Rows from block 3, named by matrix and row number. Rows with one number belong to one channel. Each number is 500 + 40 x the weight over its row's rms, rounded and kept within 0 to 999. All counts start at 0. Numbers have three digits each. After the name is the row's rms in percent of the matrix's.
# filt: filter width-5 conv, dilation 8 (model.blocks.3.filt.weight, 128x128x5), inputs 0-31, a 5 kernel for each
# gate: gate width-5 conv, dilation 8 (model.blocks.3.gate.weight, 128x128x5), inputs 0-31, a 5 kernel for each
# out: residual pointwise conv (model.blocks.3.out.weight, 128x128x1, transposed), outputs 0-127
filt.64 098:544516479481575497453598534580472427550558459537460483489462488514430474510532546401508530521522488456453463515531548467518484485469565522509551447507419447560522505491498493432465446501479567577516563500427571482525438498452470472477539420510484456462528493511558484510471431532557458532503506524476514468517489514487487456520526468492425501501499532483556561535481494482547470517499509499495514486555531433448463518507516578475480520501550505464491432458457486487509463466507512
gate.64 101:504484466545521512478585497506541460513475521507482414477518468451473511477510462482537549492512479565492511556505453533435516437435509533476519454466480477491450428527480459483517496587516536481536494515544535513468555537526502488549507461493463509481473450501537537452530539545539496575527523486493468458516492470543450494615470498513527497470514476579475457493529535521463531507491511478481536427510444488531480470474508410500493495498489486570508529506544508517532505528529508
out.64 096:446496491511544463539468484464535462570480505504423544495492482489443435516478488484545501551513486529544539482523548477471544484549546396543520465534531534522535511502504544489512446517550440540506495474457450484456528431455466516392487453539497560455427465504445593446464505458515556483488522535456488473595419475509476466502472544530563482487544547524488470443473458517480495587506
filt.65 103:543496484524563600475478486517522510544572488552541504453452455466481517502580544503540480513523432436466462556537490514501532537533590451493431529527522455561445533568551493525462506500513452495510526559458471469514506455513448486522593555485471542511462431509467473510517529540526483557553452452554446536556511431479501536476527486457471525579501498466505520509513522488539542485498523526537511544553544446463472520518528484475473535550560506512486534461536480503454499529556472
gate.65 098:549516537499440513440482495508514536457461511537477505439535508488528499561577461527497538444512439476512512491525552458505492529464559544538485442378502486427447469438506411424482536471457489504440514456507544544487506548449475451419548509460479578561492499417544490452460528482497517575514487548516552520514519487506538501509562575482493499512513541538498518506467480486446530500476519498504471482558495522534486468513477460500557499514476507517504502468450452503573522497485511
out.65 097:435451501527502486549485440485476531562543502546455516575522505542415579505483492502495527473464595407440463529513463463555456456510530438510463590537536528534539613493543484517440491513536471479513535524453437500584515517463510536544467433486520494488457459478459501545512453505500430489458515504451500497502470503437477454512449540466503496529518501550542507578550528472459469539512
filt.66 095:491522455459490591487390507494497455534432468445484437516488523488480466500423429522489568525479490481529532518425494515448470447548595467532423541486537549519451502496512496425464540444481506522498488496508450558473533507447426478524549529507610507487465544520565549492514495466486488538521466476498466464494479420539524532512521455524460462488526495542499561455501529471497484503440511519543545453504515441534475466480494468462496510528489494522477480429577476525527545455540544
gate.66 099:495546507545514572432479588570444501570488524478466444514504529510507478552524526487477489548509550546487448478492574482493516467530439565495456456514526496527453484474509503528494495425501458541468462500496499486535513473491539568468470501445462509523553475430520494504519509460509445532475492518505470485452500455588427464460460559483476443476487536481555433553475516509520490479493490484538454485506554520456454528463563556426492498510575510503481456510571549532522502551513486
out.66 090:486518523455537513550517553452487522471437548462472458437493482473513524637502506454506457548460485472474517474447505522570467584534468528498504557602439438506457454518461517489462521518457505503594480500499504514541538418408509451453514420521579522527495519506488524529475450451520484520543495487506482575497551499506501491475522502479526514447474455493503516386551484516483490443486
filt.67 098:574554504502511444472458563525487483483522509512494448502419507498538579507486492512525448503541453448476533540503504515527492458423550571582474519411450489484525518478546507493464515461546533435530508497520524540519506547525570513474518504431550430491526464506511498494462446494501587525464504520446460517513538522536498508517512514481580473471572461556506427511483496463568486493520503504484484526519515530568394423528501509528576488543508557598504538553496453504502497514430513
gate.67 098:483502444480538497516535451438447484515524513483482564534571536535521488464541524483490586512452486530422545461655504460548533465527540424492498516551510555450553420480500579432486515505498551479497526515462559478497553467529478618477458455441480489513517464432452483509528513504525490559432543568499510517470489507487447485514484490557510478557492436465519525466520514499508494529490489497508482480471512422519568523517539510518484510439449540482453439492472542471505470522518495
out.67 092:491493511551480514512442427492546532479525423462449435500459497461516514498497474512498487552480563490478508476543528449505500434515504545513552433470464487528452422480474484490498520496482476465407518534468467524544559442595500491493507481505485510519518419489594524471454516509528485580501407448486516498475535577495555490577442499452492491472466436580489494490495571446596475521544
filt.68 100:534504506495510497529466499545503457507468460557489520485531507554550518482454504464463516498560490519542644552465496534472465628468504522490438568512483486503500430587559414574502465528506449476433565495470572490470504423524476463510523435445473478466528521524495516557487478539511493535554380551421538492497503467464506482516475522547483478449542421515534495487481541519494495504496487514454512538503504560449600462470529559451491509537490498509483513453547534507551582521536511
gate.68 101:477609473530450581541460457522572528525468527505474510524477477529526512474510589496516409500501532535498482518493530396536433406475513490430501483492506489502510511501487573482523604549578486520539522463511464488511503510492525490578530468526512493501476509497521471477479501485566495538575525509549482449477496492509496464509540525539483554421420443492533502499477529578489511541490541532539541436479558498481493520433469520500516477497505497449489440499594519481504569470549494
out.68 099:497517530538424477456525551504475557525553487510518555498414475473480497500489514504467528545552539545540500583566523498471462432528516456476495549466445547582545510513493492545556490435516499481466472600510428521534563418530564487559460469476506460521501484456561527498493577464483508505446532512480497467458548466533482584477492539516479387526467556483471490504536532539478535456457
filt.69 099:535455435500469472412511529514495523474481564535530444512450463487476511519415481519471568539481452475526523493455509553403450443535520508476437429452475553511554509523492437493506452520493444536567472483466515452565476482498474458462500503517495470539469504491561506532467469501528521449594491543391534496462484464474518492414459505500474478478519540531500540462526507464455517553526485507468459436395509486433569504578499525497574485495557500495519482530487507569517483483466527
gate.69 097:514497549472476512552521538479488493457473509466496571462524521501495450427473559513573523517446516474512537441538490543432601445424495463511567572512567531463405433549501483418520507551485541532435548444545568526467489531539530446563443541549481499529519444486450588483485491446501552437446491542536530502479527508528481396475556517580508526551571565543460535517513523429466491548522469478546555503504455558524512535497478471524522592508507558449525541510492513481462540527463523
out.69 091:544547496466523513438488511473545491538509576535422513476439469547454463500506489446482514473466461460519497579432535498510546601477539383452510536517527566541509547442436516477482573444463490446495509507523589489539501545532442519457437513493493490509520482542490495501448523574506509544492413500476582516479597505500519515470528529506450455507480529472504518466537460498572479490468
filt.70 101:510500460621578521595489521462527493538460516465484513551497523541528542512481478557535518503552522523547491516539492495468470445495484535482582548455475485534513487504560509459454496474530480478512510557464463489502552519504509478492480621478513451474510509524511462491486525525463498486467449637543547510542491448475485466449424481479505512432473483513572456525486466476534475485509497507498532450520490536539473443428488519475542515529506498548528578493424471519436508535436455
gate.70 098:603519535490515548490457618550481467496478502422531454524514570506528510489520529462468474462534547469534476491544491483580441521497424500520428531454509445493477524443455530439545474444467471449521564473509463498494482612517482458516460492458525448536533437459478499530498451498456536525512464476532473507485520518501531491477485570563489458545500540518535494453460503490462513527493482518580490517503453475509485462486566547513454426510517542519508455451433540515539500499520575
out.70 103:498523526601576551507547531486496544539538491516526480544492482563479459478447497469549465534436459456479489552500417393481593523459562433513531512529413516479490490479372477496498524550475465586504474550456509488564473527562554530523466491566542461455496531542467433501456498465492519537488515517493485497542523498544487499511504522466455536472470488507544506434473517511491551442504
filt.71 098:493489545475478569589511565456477464524490499532497504434501482429534457480491501482497492467503487468507513434403415509505555499499509525495451496527509512524574520529496440448549558535529602447584413578523561470463499479499529420505479634507501486473473523485550569501494498485468522473518489432465498514506515550569436519502513552421492428546526464397471456468535507420505475485503506482494441466543495556474541460513497469594468457529522496477454477450475504488538544514504483
gate.71 102:508527474545531520559545518557505490556528504505496441526518511487522499482523573510541507496524473526467536500472448496548506588528522476513521594596503478530546492460460425495548555504493493499445471531523497507541536572506550558487506459483452507485490498504444435440493525450498474556519482465543479494453482510501502499498472461561504571491525413452549507508511416469459478493539520509560593566479526515491469490446521489465486457461540521503490505531507473440503517498546453
out.71 090:490543535557519520520519498504455461504526491521588503561515436451509519527520424492444546554482496466507476567531515440489566469447548473508550460500444446433454483506522487514535537483516477503505507443469440496526525502527485543493456488487482490501517487526528487485478525469475522500514605543384521368557473520483513466490421497512477450517390444451445578505534553534472519479487
filt.72 098:453525510488487498531393532465465455506497571513533485489460494457517506479501508585560497473499528529512474502507550502510464458435548525506458543533465482547488494511426530530467615544581544459554476534491522446519425525505399526461563566480496548422468553496514486504495542503440464522552495543491495537485522529488448497500501464533473527491518450512543476581475515504515476469490516514535501453444473568573532473559487511438512474554554523471489450443517532535449480523486446
gate.72 101:511454485454503539487433459582517527488507525437483500604487443518507531492541532540524500487444481490538483564490479485560558442588492565587468444418498520520520471485522488476473469509486525536474455578507516495569491453460488604502475429552517449493503534503514538547483513484544486499511520539567427475537545550514521493483532457495567491527586448455521417558492531589460496505515517496503489477519448431483547560462523464547524537515451510504512489530473472482463499499544512
out.72 106:457522445454546482477602445472562480521509485555461462382528497567536541499544475499538521528514477480490516449514492466470505488476492395467460461470426517476550483556509424493504511488507461568510542451539489477489444529500437461465528501466530483486491528469550515486506482478457507478612467531507505481441499519478485597519508441465533463561463551562540508490411436485532473519522
filt.73 103:477503494479501435428486516478444530486497554530519461469491464489567453460483465531488476489439513578546475450537518495496468506492440467545512582543512455546453496584528458598527424466518490528510514464461523508446605499493599581579483429549408513573512509472472518509540501515465519423416559453468546526493473510500454516493531501505589565463496521511613426481509551568535507524526518524516517479433494556518546542540466554501522467463530469471538536491623523532490487477530504
gate.73 100:505461484497546500478492467476537501504497466514489566510481527503530513498591551534511513453470473506511467475484463507525518490506491490445451465485538484507479520476432449474498504456505551466425491437510476561462486458477464560630475482491538547534572469515501501415494509561501467545543493525486449483571496439462447461507515530533486459503497545568522509448514505508561457533493500481450423452538442483459455565418512514472490505490481464493523472500515451494537515469487505
out.73 099:524520476438504571470505569567492482439507468550548511459503555494513536519495534457470495436501450540456444512543505467493549434502495526499474491514495593490531502545496518484518502458580532531528486552521458614536539484553497468585530442428457506521596543559490536485470473483493543516470465469528433486425525511487483472582503512508455538511506403502497418544470442472475500500481
filt.74 099:531486492469558534552505497480514457530518462447520479430542484522531511527451522444519466464532467503506526488572475481468523517535514578535502494513538518484512448484491504549495484516456512470515528521515466503499535479567431473477494586423490527588568510500550530538578517502474462513498496501499498530461450523529531485438395501505493458468501477462477536449462560592617485472525527503509437448492455471503424508474455506545434535543511567490530488552494557513492536398559508
gate.74 100:481487457515519514428498436441510499513503557521495496532498477523495455484609498471500542497562479544455504465487549479443525432567485527446458432498496488485501540505472565544497514517494455458524567533506571434473553452423504500490549532470508435456537444501501517511471453468521515531482500551401451498502533488569563552485456527522489474472491493557517419438454479464465477473487506454512496500526531511517494594543515538457446419514468551502484544489568525442514517529445502
out.74 097:511447506546460504477485498485503529528587494523463459560459473546524492484470518419502531535475453485506527575504514489364442467507517476456568563489577493499486527552477472512553502557442530486511410531471457514496532464499489515573521506435529511562553507548469458519500510455437510458475479469464527404498503466483512472553476541424474467542508486497547556388463499463533496494530
filt.75 101:500490502495440538518488548528452462473494478433462516544446506494495517486511505496472476466468498449497483470443467502507495530349540494493486564484509508455488508500472487444492526533453465528481474556469555498477488483510462474450526461544549509504496533490469457504483483495509506559481448553444532509547480523531560489523486560456395518488446556412477550452480504504502496473494483521468526583527506510533467488545478506446473501520534520494513484441540426474550483458496519
gate.75 096:512481500525493491584558540498474532514457499482449556573458504446534575454456555499457479529500552478456559523456544494472460537563496483531532504555507550542519508515573540473496484491532494503532488439499488502461440467538586572461433393506516513501467475451543518504483517518443510516518456528476539565503489479508461554520493459473511454522461519485495465529425526456530460502513494480499555514529537507451520482437437566493541489478517416517510448413487450562455484591528470
out.75 091:475470493480495512542464454488546491464473468513433501404463500480518501472494469547489472512549516575395481536488553549510528513565532551498515553489542507447526497439508510539493505478481471589576563571463490452542474473479553515480518554482496566541485428508504515448532441432526472560600492579565498503511467504582549533475496454494541460560461546515558507475488522516454492540516
filt.76 101:522483536512483574573523602453506488516452530569479528486505473466469477585451509472477515490452485483606568505520522543492576540556426519487474489486504510484510503524559513438617508479547529507556526480575517500522539504468436538546571565533507456485523499556515522455500478486467514511540521560483517495470464531409514435497467501476495577566512453538519491514523506506473470507463509492535499470478452504527480443512497491511527569520463539552564496500494569474505570473485524
gate.76 100:540496504529515511523447460520478511443479459513531500550421523523469516486485490477523550473519520459508481589528563493515433408542564559455429470488508504498476463527505513505514536559427474475516502518508566519485592514508457486553535534544486524545574543523514462544508541507506497534534430476428518476489482489469503488459460551459483511497487441444480455509507500533500488525536482504479477461502462491484444513465472535505503426555507540427489567585491474560526522515496573
out.76 091:439542422522527513456574568504476523485457431516466540515475544453584502513495491469519450458502522455506562489527570468571515467571540510536495523541517607481475494465471552489491482531515484468572447517498426513498504520498507508513486459450513578433507525554508507512517507417485497528520520490462412481482524491428461522523523572488467444465477496443462462493565556480573538485417
filt.77 100:426494526473433484589472506572457444456440503456508544546460478478497491527461506528481537482545543423441537606443485412482501427562507484594513410594541500465509475515521503422474476479447548485521460546504499465479599427531509587481492503542534522517528506472452484527519493512479527436528580395438496480499455497452492571444482549466546439531547479485496515493459506528475513486474490497485528503534505528509473555479485478510499482423469464520479549504479495537497543539452467
gate.77 101:442480488518514505457493510484487437497540528479529563516459544504476527499493527479477548556493424494515513506467574475472470557484497543518513532509512520612503513428472510453474511567545520538506505494504555420462414481515475408539489502570524495543487553501509529555491511472496485497535556516397445498508476492536456531477503486506431515453509436534468488517492551465504485514517524524512498573415508487516448536534472472505457505527528489459469572510535448557488480507453512
out.77 110:514506470503430527523457546552512522513522497462433460489497535467404570480484525468516537456471542565530511566509516504584473432473500476561476440499500520459529477440443544522512472551409492498513442506550419489476583524485498479499407551524502509480463568448595471453499480469495459519476412485501538521426490507504578579502511540509493454543505524478512500463500538463486502540466
filt.78 102:471456500515515461471464542526537493464541484487578515471536533510432523475498573454410580506473554497570543556516453505542503497499454450457520574474519595517508435488479521503545471506517456422563531464437478481485540480488497482594446571493480480472526503499459482519478523468498529503449516546511563411486506475518470492533575494546492446608474488509500483502538544469505482514494520504577498551469488541476468509460504529510480482520575509449475495539483533433507468483510574
gate.78 100:563472470542482496536588476571512555520469573535491448498508555491497468521523517479533488442503489527491505559454572556479467489447472508476496475443560474495513464481499498514478512514469534567524512511490550514516447522506460493489407531450494551487467497489525496542534519448465492591489464535445489490463549478545524484445501548558460476464432438526525507479553538487514492514531479529463494475498555534520471556481517500539544477489575489506497442519546474495532509524453579
out.78 095:493450527436487508536523582505466535553436530434501498501520492449509452505490489563504453498517500512530504521514476603545452467446485506479479551555473489563548497581496497488491510534530484493490551529519480442476556499506485592506554452448527521512483488480553446470601490492525590465468559475505448416424555528501477461486462511538448524602460466469573487510495498522480567523456
filt.79 100:503518493496577507471430495472497496528481449470478494549496483500532477503530490503473473454516458530539509521415518527589560521564505536472566571532494457496512476496586508534510487461577520440531441555469507490474553468536543478382443519532534433522482488474518505440532495481475458511523561484498430548465506428465470526487517477533553541488477503522569528577525520577587511517476503513505512508581469484528471570500523470483530466514495528471464491518515549521505507473538459
gate.79 099:496547512530529480508560570531478515527467543551515424525523546533480495557503478532450438528549478543517541545505481440490471505473436477471505524531499537552537494495517547522500509443480461465451489593467499602577463578427594510454561597525540499472392553466517433465544504481531571532498427560451458519547506480519522522529434518544428526499439541510511499474553526516490452510505494468465441508548495446489493409493514512459552484474541485528533471399483464497555511510518569
out.79 097:528505552465492437512465518528523487493524482493501515492469533530520440556503505566468479430482438439573415528418463489546394438508455574477494486532551504427457539497471466522530556424558535473538503485538411516514540566441447559528515509538493543569496478557556467517508558513485497498518529501531459514577539511487503525445553570472510474548511504460497453514503491464546467462502
filt.80 101:484526537461514487553531554506492514449551552553553498548502535513459501481457492499540559505563527442469526573550432436540464530546541512468461456413526439501513511554420495506521473513483560390530523435450542462533498532450527532553445568513505474481499534466463527486467474481527591509498551576480496427506507584482478503507521480569486522458446565436478532541498504437439509512483511514481444566500496455465493494547465518529499416441492520478527482558488460550536549497498522
gate.80 099:526534557493516517438519499578499573526444535483522533536451499495518508437500491504472487467526483514504442467469488562496462514504433488452464561541505472523490495494461534585548507476507533426507456578445533469484525484513597474550450467507506484482489469430423450480496477458464500458561488496466569461506469479512554593555452482560543467466500568460558429508523488527479504536520522464542519539419522490537494509465482465538425537509496508450554516528452472475498466583553559
out.80 100:565444522448477490473544534486453571451476503475484498511557444578478516476420489526542500571498536454536500520636517478492459501517506592501576555467494531539471434535405465498475608493468510528487546467535474479486462450499485504460533528452519444476524491553556470479475551503537511502460455544509506523455489521521488485471540503460549448460462530481516455450555519542502533566471
filt.81 099:562507557489479547489503520463452504459455462438543444426445501481536506502418546492525512517437484503451519482514507488435517466460514478517520498533496497454468506527413543523469465476421509533520482471569503499547587464501560480614501482412516492524517443531454412542528476507546491513481559539527518477516511525478486420533550499548532476440419467501541476484488525540519488486475468530536496494550519468571463492473499462448576502537529539574508445532457510450476513524495435
gate.81 102:484456474532476399503544438503558530438493490523476504492540526468502428496518515518471513494602480544537577572484496455579531501482468499483477467461523465501419500505528447475485517510511501504476465495450516460545549441404429578616544532525535491480500524476510493477481498507488541513461472484508532485507492501464509472483491564509598538547476432479571468502574511554490464469488501470501534472511504505486522565580502485491449510502498526486519514471478492511476555522442525
out.81 101:532499571525451502470473523475471542501516569531582477439489445482471469451468445493432490524544531497464460447498452509511449490574478535515505531462515498489460493468559453495583560551530450490459494601533531576478506498461439491455568568549571538485479504444479451537563464490468483485438499553533476494487493512489529493472500471452558529403566457478476462475422463504553508494502
filt.82 099:518528487488521552473414481486430507500529446449539450473505503528489479511545402496475503501493472540435510512525399506436509518522481486474469493490505465547517512415478489435487529546468558515538517476511458545523472505509487378460507545583478499530484509454513517489493496514462494530512492511478548488575489455460589464520512556445446484486508444529521528569493521554534469498514527451456564510443426508468505478492589510514476600549548454498524488469516577502467511476470569
gate.82 100:497538600422522577486444542479517419425526442573520509508564521571499516544478559519478477533494479492480550480552456523525542497555537511500506479476450553443517520476493484460471538511503533476465503479410528512470485479486451500556499516532508523550523501466472547506443499467517505572513535582573425482532459529536540547444500566553600444498555468502540489495499527572530489544476533493483478500501515482479509484524545471589497549512480569464504477449483576493527464527440477
out.82 098:501475534534502528471457454458512533460478559472474521453470472476477507525497436582553538540512582508488507524500530487486507432447424575451547476490412490515511495497557493467515497579567530503433518490444485456558495494522512391532451557534458588457442469467573568468395506580450501478516521479517490492480514545439546506496554462452474490479546514536511504488496518470515521497515
filt.83 100:456462525503534496476470549465415509456488512488601484462539462541508494495476434431567484494527503490439500505451456508485567509461559441485463516489477493485504489518524451497495514475520485440518437458515541468403493522486529462497450443492491481472534505532497439455501421467517506492524505560485426456543478471452502490459437521458520508552420555551544537481493531456469467511550518490543513451471472520518466424519585430477550466544519499550511423506451545508528454474428489
gate.83 101:576538481499552492565510477540513487550418536549550557528502479461561490489548469570439437454469486554499554531470497504630362449523466499529538415515503518409534492518475477548556491511589512538482468466488465427516511501484564468535411510514510379489463572460484512491503481562492506550599495495470506480428573427548566582498520523533506468527452452505580431567533501466486526530474475452521538492501508475539495515488437550461521530482562511489513450504456475484562539511481469
out.83 114:491447438463477492506568549491498530466472498432519559446535498518514547512483539477510504525464548465486535504496619413520468553512431540446448500508484488556437471466518607423487503508492467508428492456451555497354552496474520509484520492481509502509521553471549483510541468473463507473521489480525526480578495518416545456494549513452513558492452577509493465506516541497456499491517
filt.84 102:532514557486474416476522564532481359542524505555493507538535513478485543541533447424527529487480530519513529589528490396493489523504541478577442497486529481517541483521522514510496501442492531520455450585499528520424527493499567516461571436511507506526497545537485452466498467466489532473538495450495486511481492512431453484488497567481541476456576543360522446511513459424523485497509481530459512441530504516379497528536433507483437477477532537505541536482424493497488510474536445
gate.84 100:477490534453489498565497506534446553489545531507551494490477541536582506440459447533568525511538476503431540526491432456479424487480532470530538456484500449494469436519553471496455435553432497515483504467414570507525554472577482541496555554551551487527495562495501518467530497545480502457476584548539525444494474481562542502523545399495558520463524460474486480549438466522505492509475522456520550556513465483546489491525495481500475542492509517435474536491438553520526497497494481
out.84 098:521473494486463456467466527473501448560459593478397527494416571486487502490541501506506535506558501472473515503516547539506582516438523497554521545473482480482443479519437486419462475499477463494543596518483473503538500572548506518475478502485557555465490434521474517536491551504488490566476513554439491460528556481485536471491567530402511550513513519479418488503483507509394458568462
filt.85 099:508456455533492423422475526504556540490507473557694534491501401469484456486538407443488493537500556503479500581500501538463515449414529508454511527490586512480511492466497490489514487447525513470474450495496562413487479463499455515507442551506491539523451584494531507510494541536521464494497463558508518505503537499473517447505511497533510527487425507538533496490453576500508540490510480484465460506498530466522498556510461500538456504495492474478545465447521485503509460466485544
gate.85 100:466562518501503496469378476493536537499538595456470548491520525549492549520533431461515504501586498563434482575506482456565499607540490478504426420518511470452479500535548524500435477490540532522510504529549494563477482474574480535460496556503514471547497389436564523470547465530475539524457473476574505526487452501485516423587445567465494500525538567440565504503462550471528515479513500486459467513442513487510595462524510523499480506493528499484502519525477515518560472528551495
out.85 099:501509549449561501476424485492473486473544521536457452525523453502412519525415454498514515441477508524536508524430469498517564565449542452466581571566518486559450483548548508505551505521512514513522460515526490544540502524524548536484471388520561509530503454471546443553479445474555500488474466510462518508497514557473495496574470565504519515523486554427422477448488494475460559439448
filt.86 102:503492505485527599557500486549484417415476465451458522530544476525501474503489450592437528579533503552503496498515545610416548508496460476480488477466507519513505503463477488529519512530484484491487472507550458564504549466536439508455448498503491474558495518501506491519531501539509507462507512469523498535520490508528510460513467518543538409486506493500477503467464471570528517513488532495529557522445482484561477481456465526545465489547472491514534493445440558551478522528563528
gate.86 102:503532520449435484469457454484511491478504518440542487500466483558460440510462481568508515533485494457419450504459496470434467595514556486503418481500510474458462510488531541495502468442463387535463478482545513535492461429495408538495454498498554486475490557524474546518469517474485492470447485473484511467490479589462481488487537467532562491562595550569461535584489518516520519467499500516487496460445471553523556467476476470541529432526474513528525525493504466392482487530501521
out.86 100:509420422477548444493523506524513550508428480471512492503418507482521442534443451492483528571423530560564437463537491489495430494513483481470537507507479552462520508570504512459581502495582517625492488525516493449463446546468518478504467520431535522518473576523480454469510489525503502526546462514504561466487568504556528555551506472574503473515490536508501567501465540572536463535533
filt.87 098:553496503540521473436542475482570554549410476539457490446494534484590577499515420535551462543521448527563472550447426541513432486535517502505534446436534478501475555542524508475466490475466489457487492557511482495544513489484445588475529446465552473517498510519531482490513503482519525578500477514518495507491522490463437505480472482491498545422474529445452534452598609512537493551532498510517497436569540474563556549470496451468547486488485497556541528582480510552480540463567498
gate.87 099:555535530539460480465532567537488471455490472551551542565502480481513489504520499534458507528494533563480553574375523468534522518458503501555596485567527453554512474504575474544508455556503427491568582499481454489489497511513482475432489511550550520499471486509476447512481488459417481520400517489554482512535501498522495478498490453496442433513451487477415505501528488567455478508553506515528457534484485368488491533469495477624501491529403527464446542476550461483455597494531461
out.87 096:482557597485494478511531581534491567492540511482488529437501525607499540384474466500506447522521461502474455530425504548469491540459569473516512495519556571505519596511532439453528507558511514508506516528536513523499433477507497460544533482502535543543502483440495571516461503536570469528542482487448562470570539498513449559458477515474467470498560537526530517466542478558571538513477
filt.88 102:432443475561502528473439511472451523495469505473535496475435511487462486504442444513531470488503466457452554494544454450521472478494516539461561513532494506529565523574472471523465525430474488615523463504535491500440516512487488465470485455525508537496576534590549482442525547509498488549495469496523524492549542482511489480550430515460521485557509509433476531470485477545503504466497490513505476505563603546511509488506429505508513516490489514587495385501461469505487409445516491
gate.88 101:491518534526542567530501490403485536487472629475470458471569483452517479511537546464488442472511520559543493478538494479536547421526505555522507467445503523516557510421501517505513510495513444476479511484479571537538581483531461459549551439502484522557494476518548488456523485509482541495434538454475465548564519533488501500522526451510512428412483521507538506469520557506482505518503445523559501521471460529480468539521455584547532498544506523463548410533514480453488504524514520
out.88 104:449466460487410528497524474508480509406520562422523442562461472495464533498432474461463451527497536473465502492499471556541577569509508512413493442549459480505480441504493536482487564468527495506539454460486502474417505520477477462518493451498443553523559444504571442520459532494463425515475524578548519525548475484477529483487499494445509398465503467562503427503507546453511468472523
filt.89 102:534512545454488406439537568515491505502440425459456551498493495510481501487477555495504459519499487447521472462472526417468504555473542514473522508480405538495506528487509414525513513519563578537569424528523510538494456511366394480425518529472475479524549492504507526494457480442550472516544480514464545439484485470561509508472474496562522503485519537426508395566464537526523499533523505519529510493507544468549450509541528507506500476551462490459537465506503568491489492514474513
gate.89 099:506477517553491472539513448430554544574576535400452483513516515494554517477527466508558505536502562516534501462495530564462535542515531470513498489466484556534547565452484508527532541513502503442554483519518538541412495499441518442554509522530526482568532482451476479476488483518457523429570480443428433436433502533488494514479517510509490564480525523524486443528455517459513510504506528476488595510501437532522494525451432506503514454506506522498551520486403488503509515561456492
out.89 105:540497521521471499432520553503523489481482482387451514451539477522508437526524590559521475496526532493511489567509528528519490409507549520531471495496529501502535531451463458487580480463513528525491526556395493473479523502558498522502466490400530533537491541488557477490591547616486449428518468472488456539514601529477459543559502492495527502505425522481545483476480495552513506532542
filt.90 099:525515437478494520596507480488586517453491423527506513516545526463485504470580524427506561495503507473527453473468515527470433509474471439564494467489471508493520488518454516517542479513429494540570537416554585481440482470493559559537549450439477533508552559427449494529477517527542494481511516466498471477482493502373498509518461593508489541505528487504451386516499495466541518490536503532442538494495519521504592493528502559497492541489463447531536489455537475576553486441500474
gate.90 100:531484517540473470503497451548434537481537524534511511448468479499553491454554550537533510462530507464528516535492525511511538543576478498528506536480518498418471483490498411493501471510444508511512574513508560434440448538539555422565530530521462521514559482521505466588484464511521518517460484559433437431452541470491510466492546502466528471479548470497540549458528526511494501496545530476537502531497470546485561504532537566450522515509492546560485455500439481502544510524485564
out.90 100:451574517473488565501492467525508516484573562475491541469430464516555500533507530557473445532510566432528552523547479486546460537476451497562532499528469548499472487511515432502488487491456507448557447549505498518480507534557479411495557540534477486549493508539515532506515615486463457509471480517437481478486563496571473497480464570551460587430471444564478482529493500470460469582454
filt.91 100:531502528538490492584592468452501506443485580414500485612594458484481521461423468494443449555476516469522497484439529548531414498548526531505517575486507495486462473477456459500500480518554467432485468567524516493516457460521450472487492549482450499501499542538528465478458514522519473466541488497431460525466511509428454522506535332376543548489480448433503566562543528504541484560482500513476498436507484465455430528578455548546448507529515549479477512542502455537424463495461474
gate.91 100:490484502490473480485536507484461518507526450492482469550578474519454528567403481505584514438483549553482543462480516501505477491530455458480399461556483540539496500503542498498513505515495505509511552534486488473506540383456499489474492495520517567555517523478515390430497522525520537551415461498512566490552441489477513519427478405478507501468403484553497480461557454499435504502518517506523476475490493568483447440494483432525527510539497510528491468579490465528497477514537556
out.91 103:483518519499470468572565467513472547555509513543491522485485530563547583516518457494483558509486417519516465516459560568500500561435517552488477480478509491539525483525495467511522478500498488473535470463494451574513496440485523524458510515462465493494542562484493491448587458494430532552533502487520560466549519479560445519553516541674463510460512516450490566564423484470490544518482
filt.92 102:542455492517485526531460418519419449442443536564522480498506460481454507495459520575524525505476522481554439536408514435505531459532490482551465521416464484485495431503473476473544514519474507493496582450472510585449538436406557386469555494530506458552486528484549527528517490487526566529512491572464489539500456518486511460457513457589499413534534512545511540498519441513585480513484491495519522469465438527483427491458489468572519422496493466469546385505511497570491522476508489
gate.92 100:541490489486524498545445536521471447501573499526513537452524514468516530477508536420463487491517529481422450488495461464516591499545544517542465526504511450470509531437493566577474498542519459470474500451552493574470533542508406534559525560515521451533519540507442511479484547474512558490528591409542439453531514561538499451516515576493548515504551448546417510514520519526510511490498483494439474462513517421476537487521561451487496476501504448471460521531563474536508472557506532
out.92 100:454478512509462503532464405525502547424522473515482476493465456532517392518551559471474525484482543527542516548485457530509455541554487530539497404489516546466465462518558469476473546515438444493517531486440461431403467453512540482453449502489491495539433514414487527542488563535419521468536519534575537512524496479476458524562541496537449529555530499490506546459522540503558478564482
filt.93 104:477499522564537456573427438437409530494481513509504507566517456474477466435458439467504531511482522530502508413469433514505487441577584548569457513510526487436487496465534466472455512486485509545485442558505491480501523485543553470520333460516508489498497516595523439505474512514490511546486491439555504467539472548435561481493526462528545504566502526480495528471536521465479474469500501515502422478448535498430460516533546582569431477460386485488487519472526488541470488476520489
gate.93 099:501571539496441521535455436437485532522510587472468476526494515472458501550508496461469556469485506494475448432580451441521480559602468468515529528531536470505507482436465545489532460464451499543463551558421481527537520559547504324481485535505469514510421517479490500467507527527510497546575574512470415539513494544509471496529470482429531420487494498543541446570447564553505492483480486501492517505489477496457526449456452560497528497527461536450490558455446447464455416543451488
out.93 102:518533497512491566550514498509518529502499471418478476526503462448552440470542548560494444552475457539489532482498452451518467486570501606499496477441462493466490431492547471447552508491559478497536509530530447498461497535531551497504529512587439506540518504511454529539489512518484462469465550463600578504523467531547548453511503525463493485503539487437538519388434484558598524456528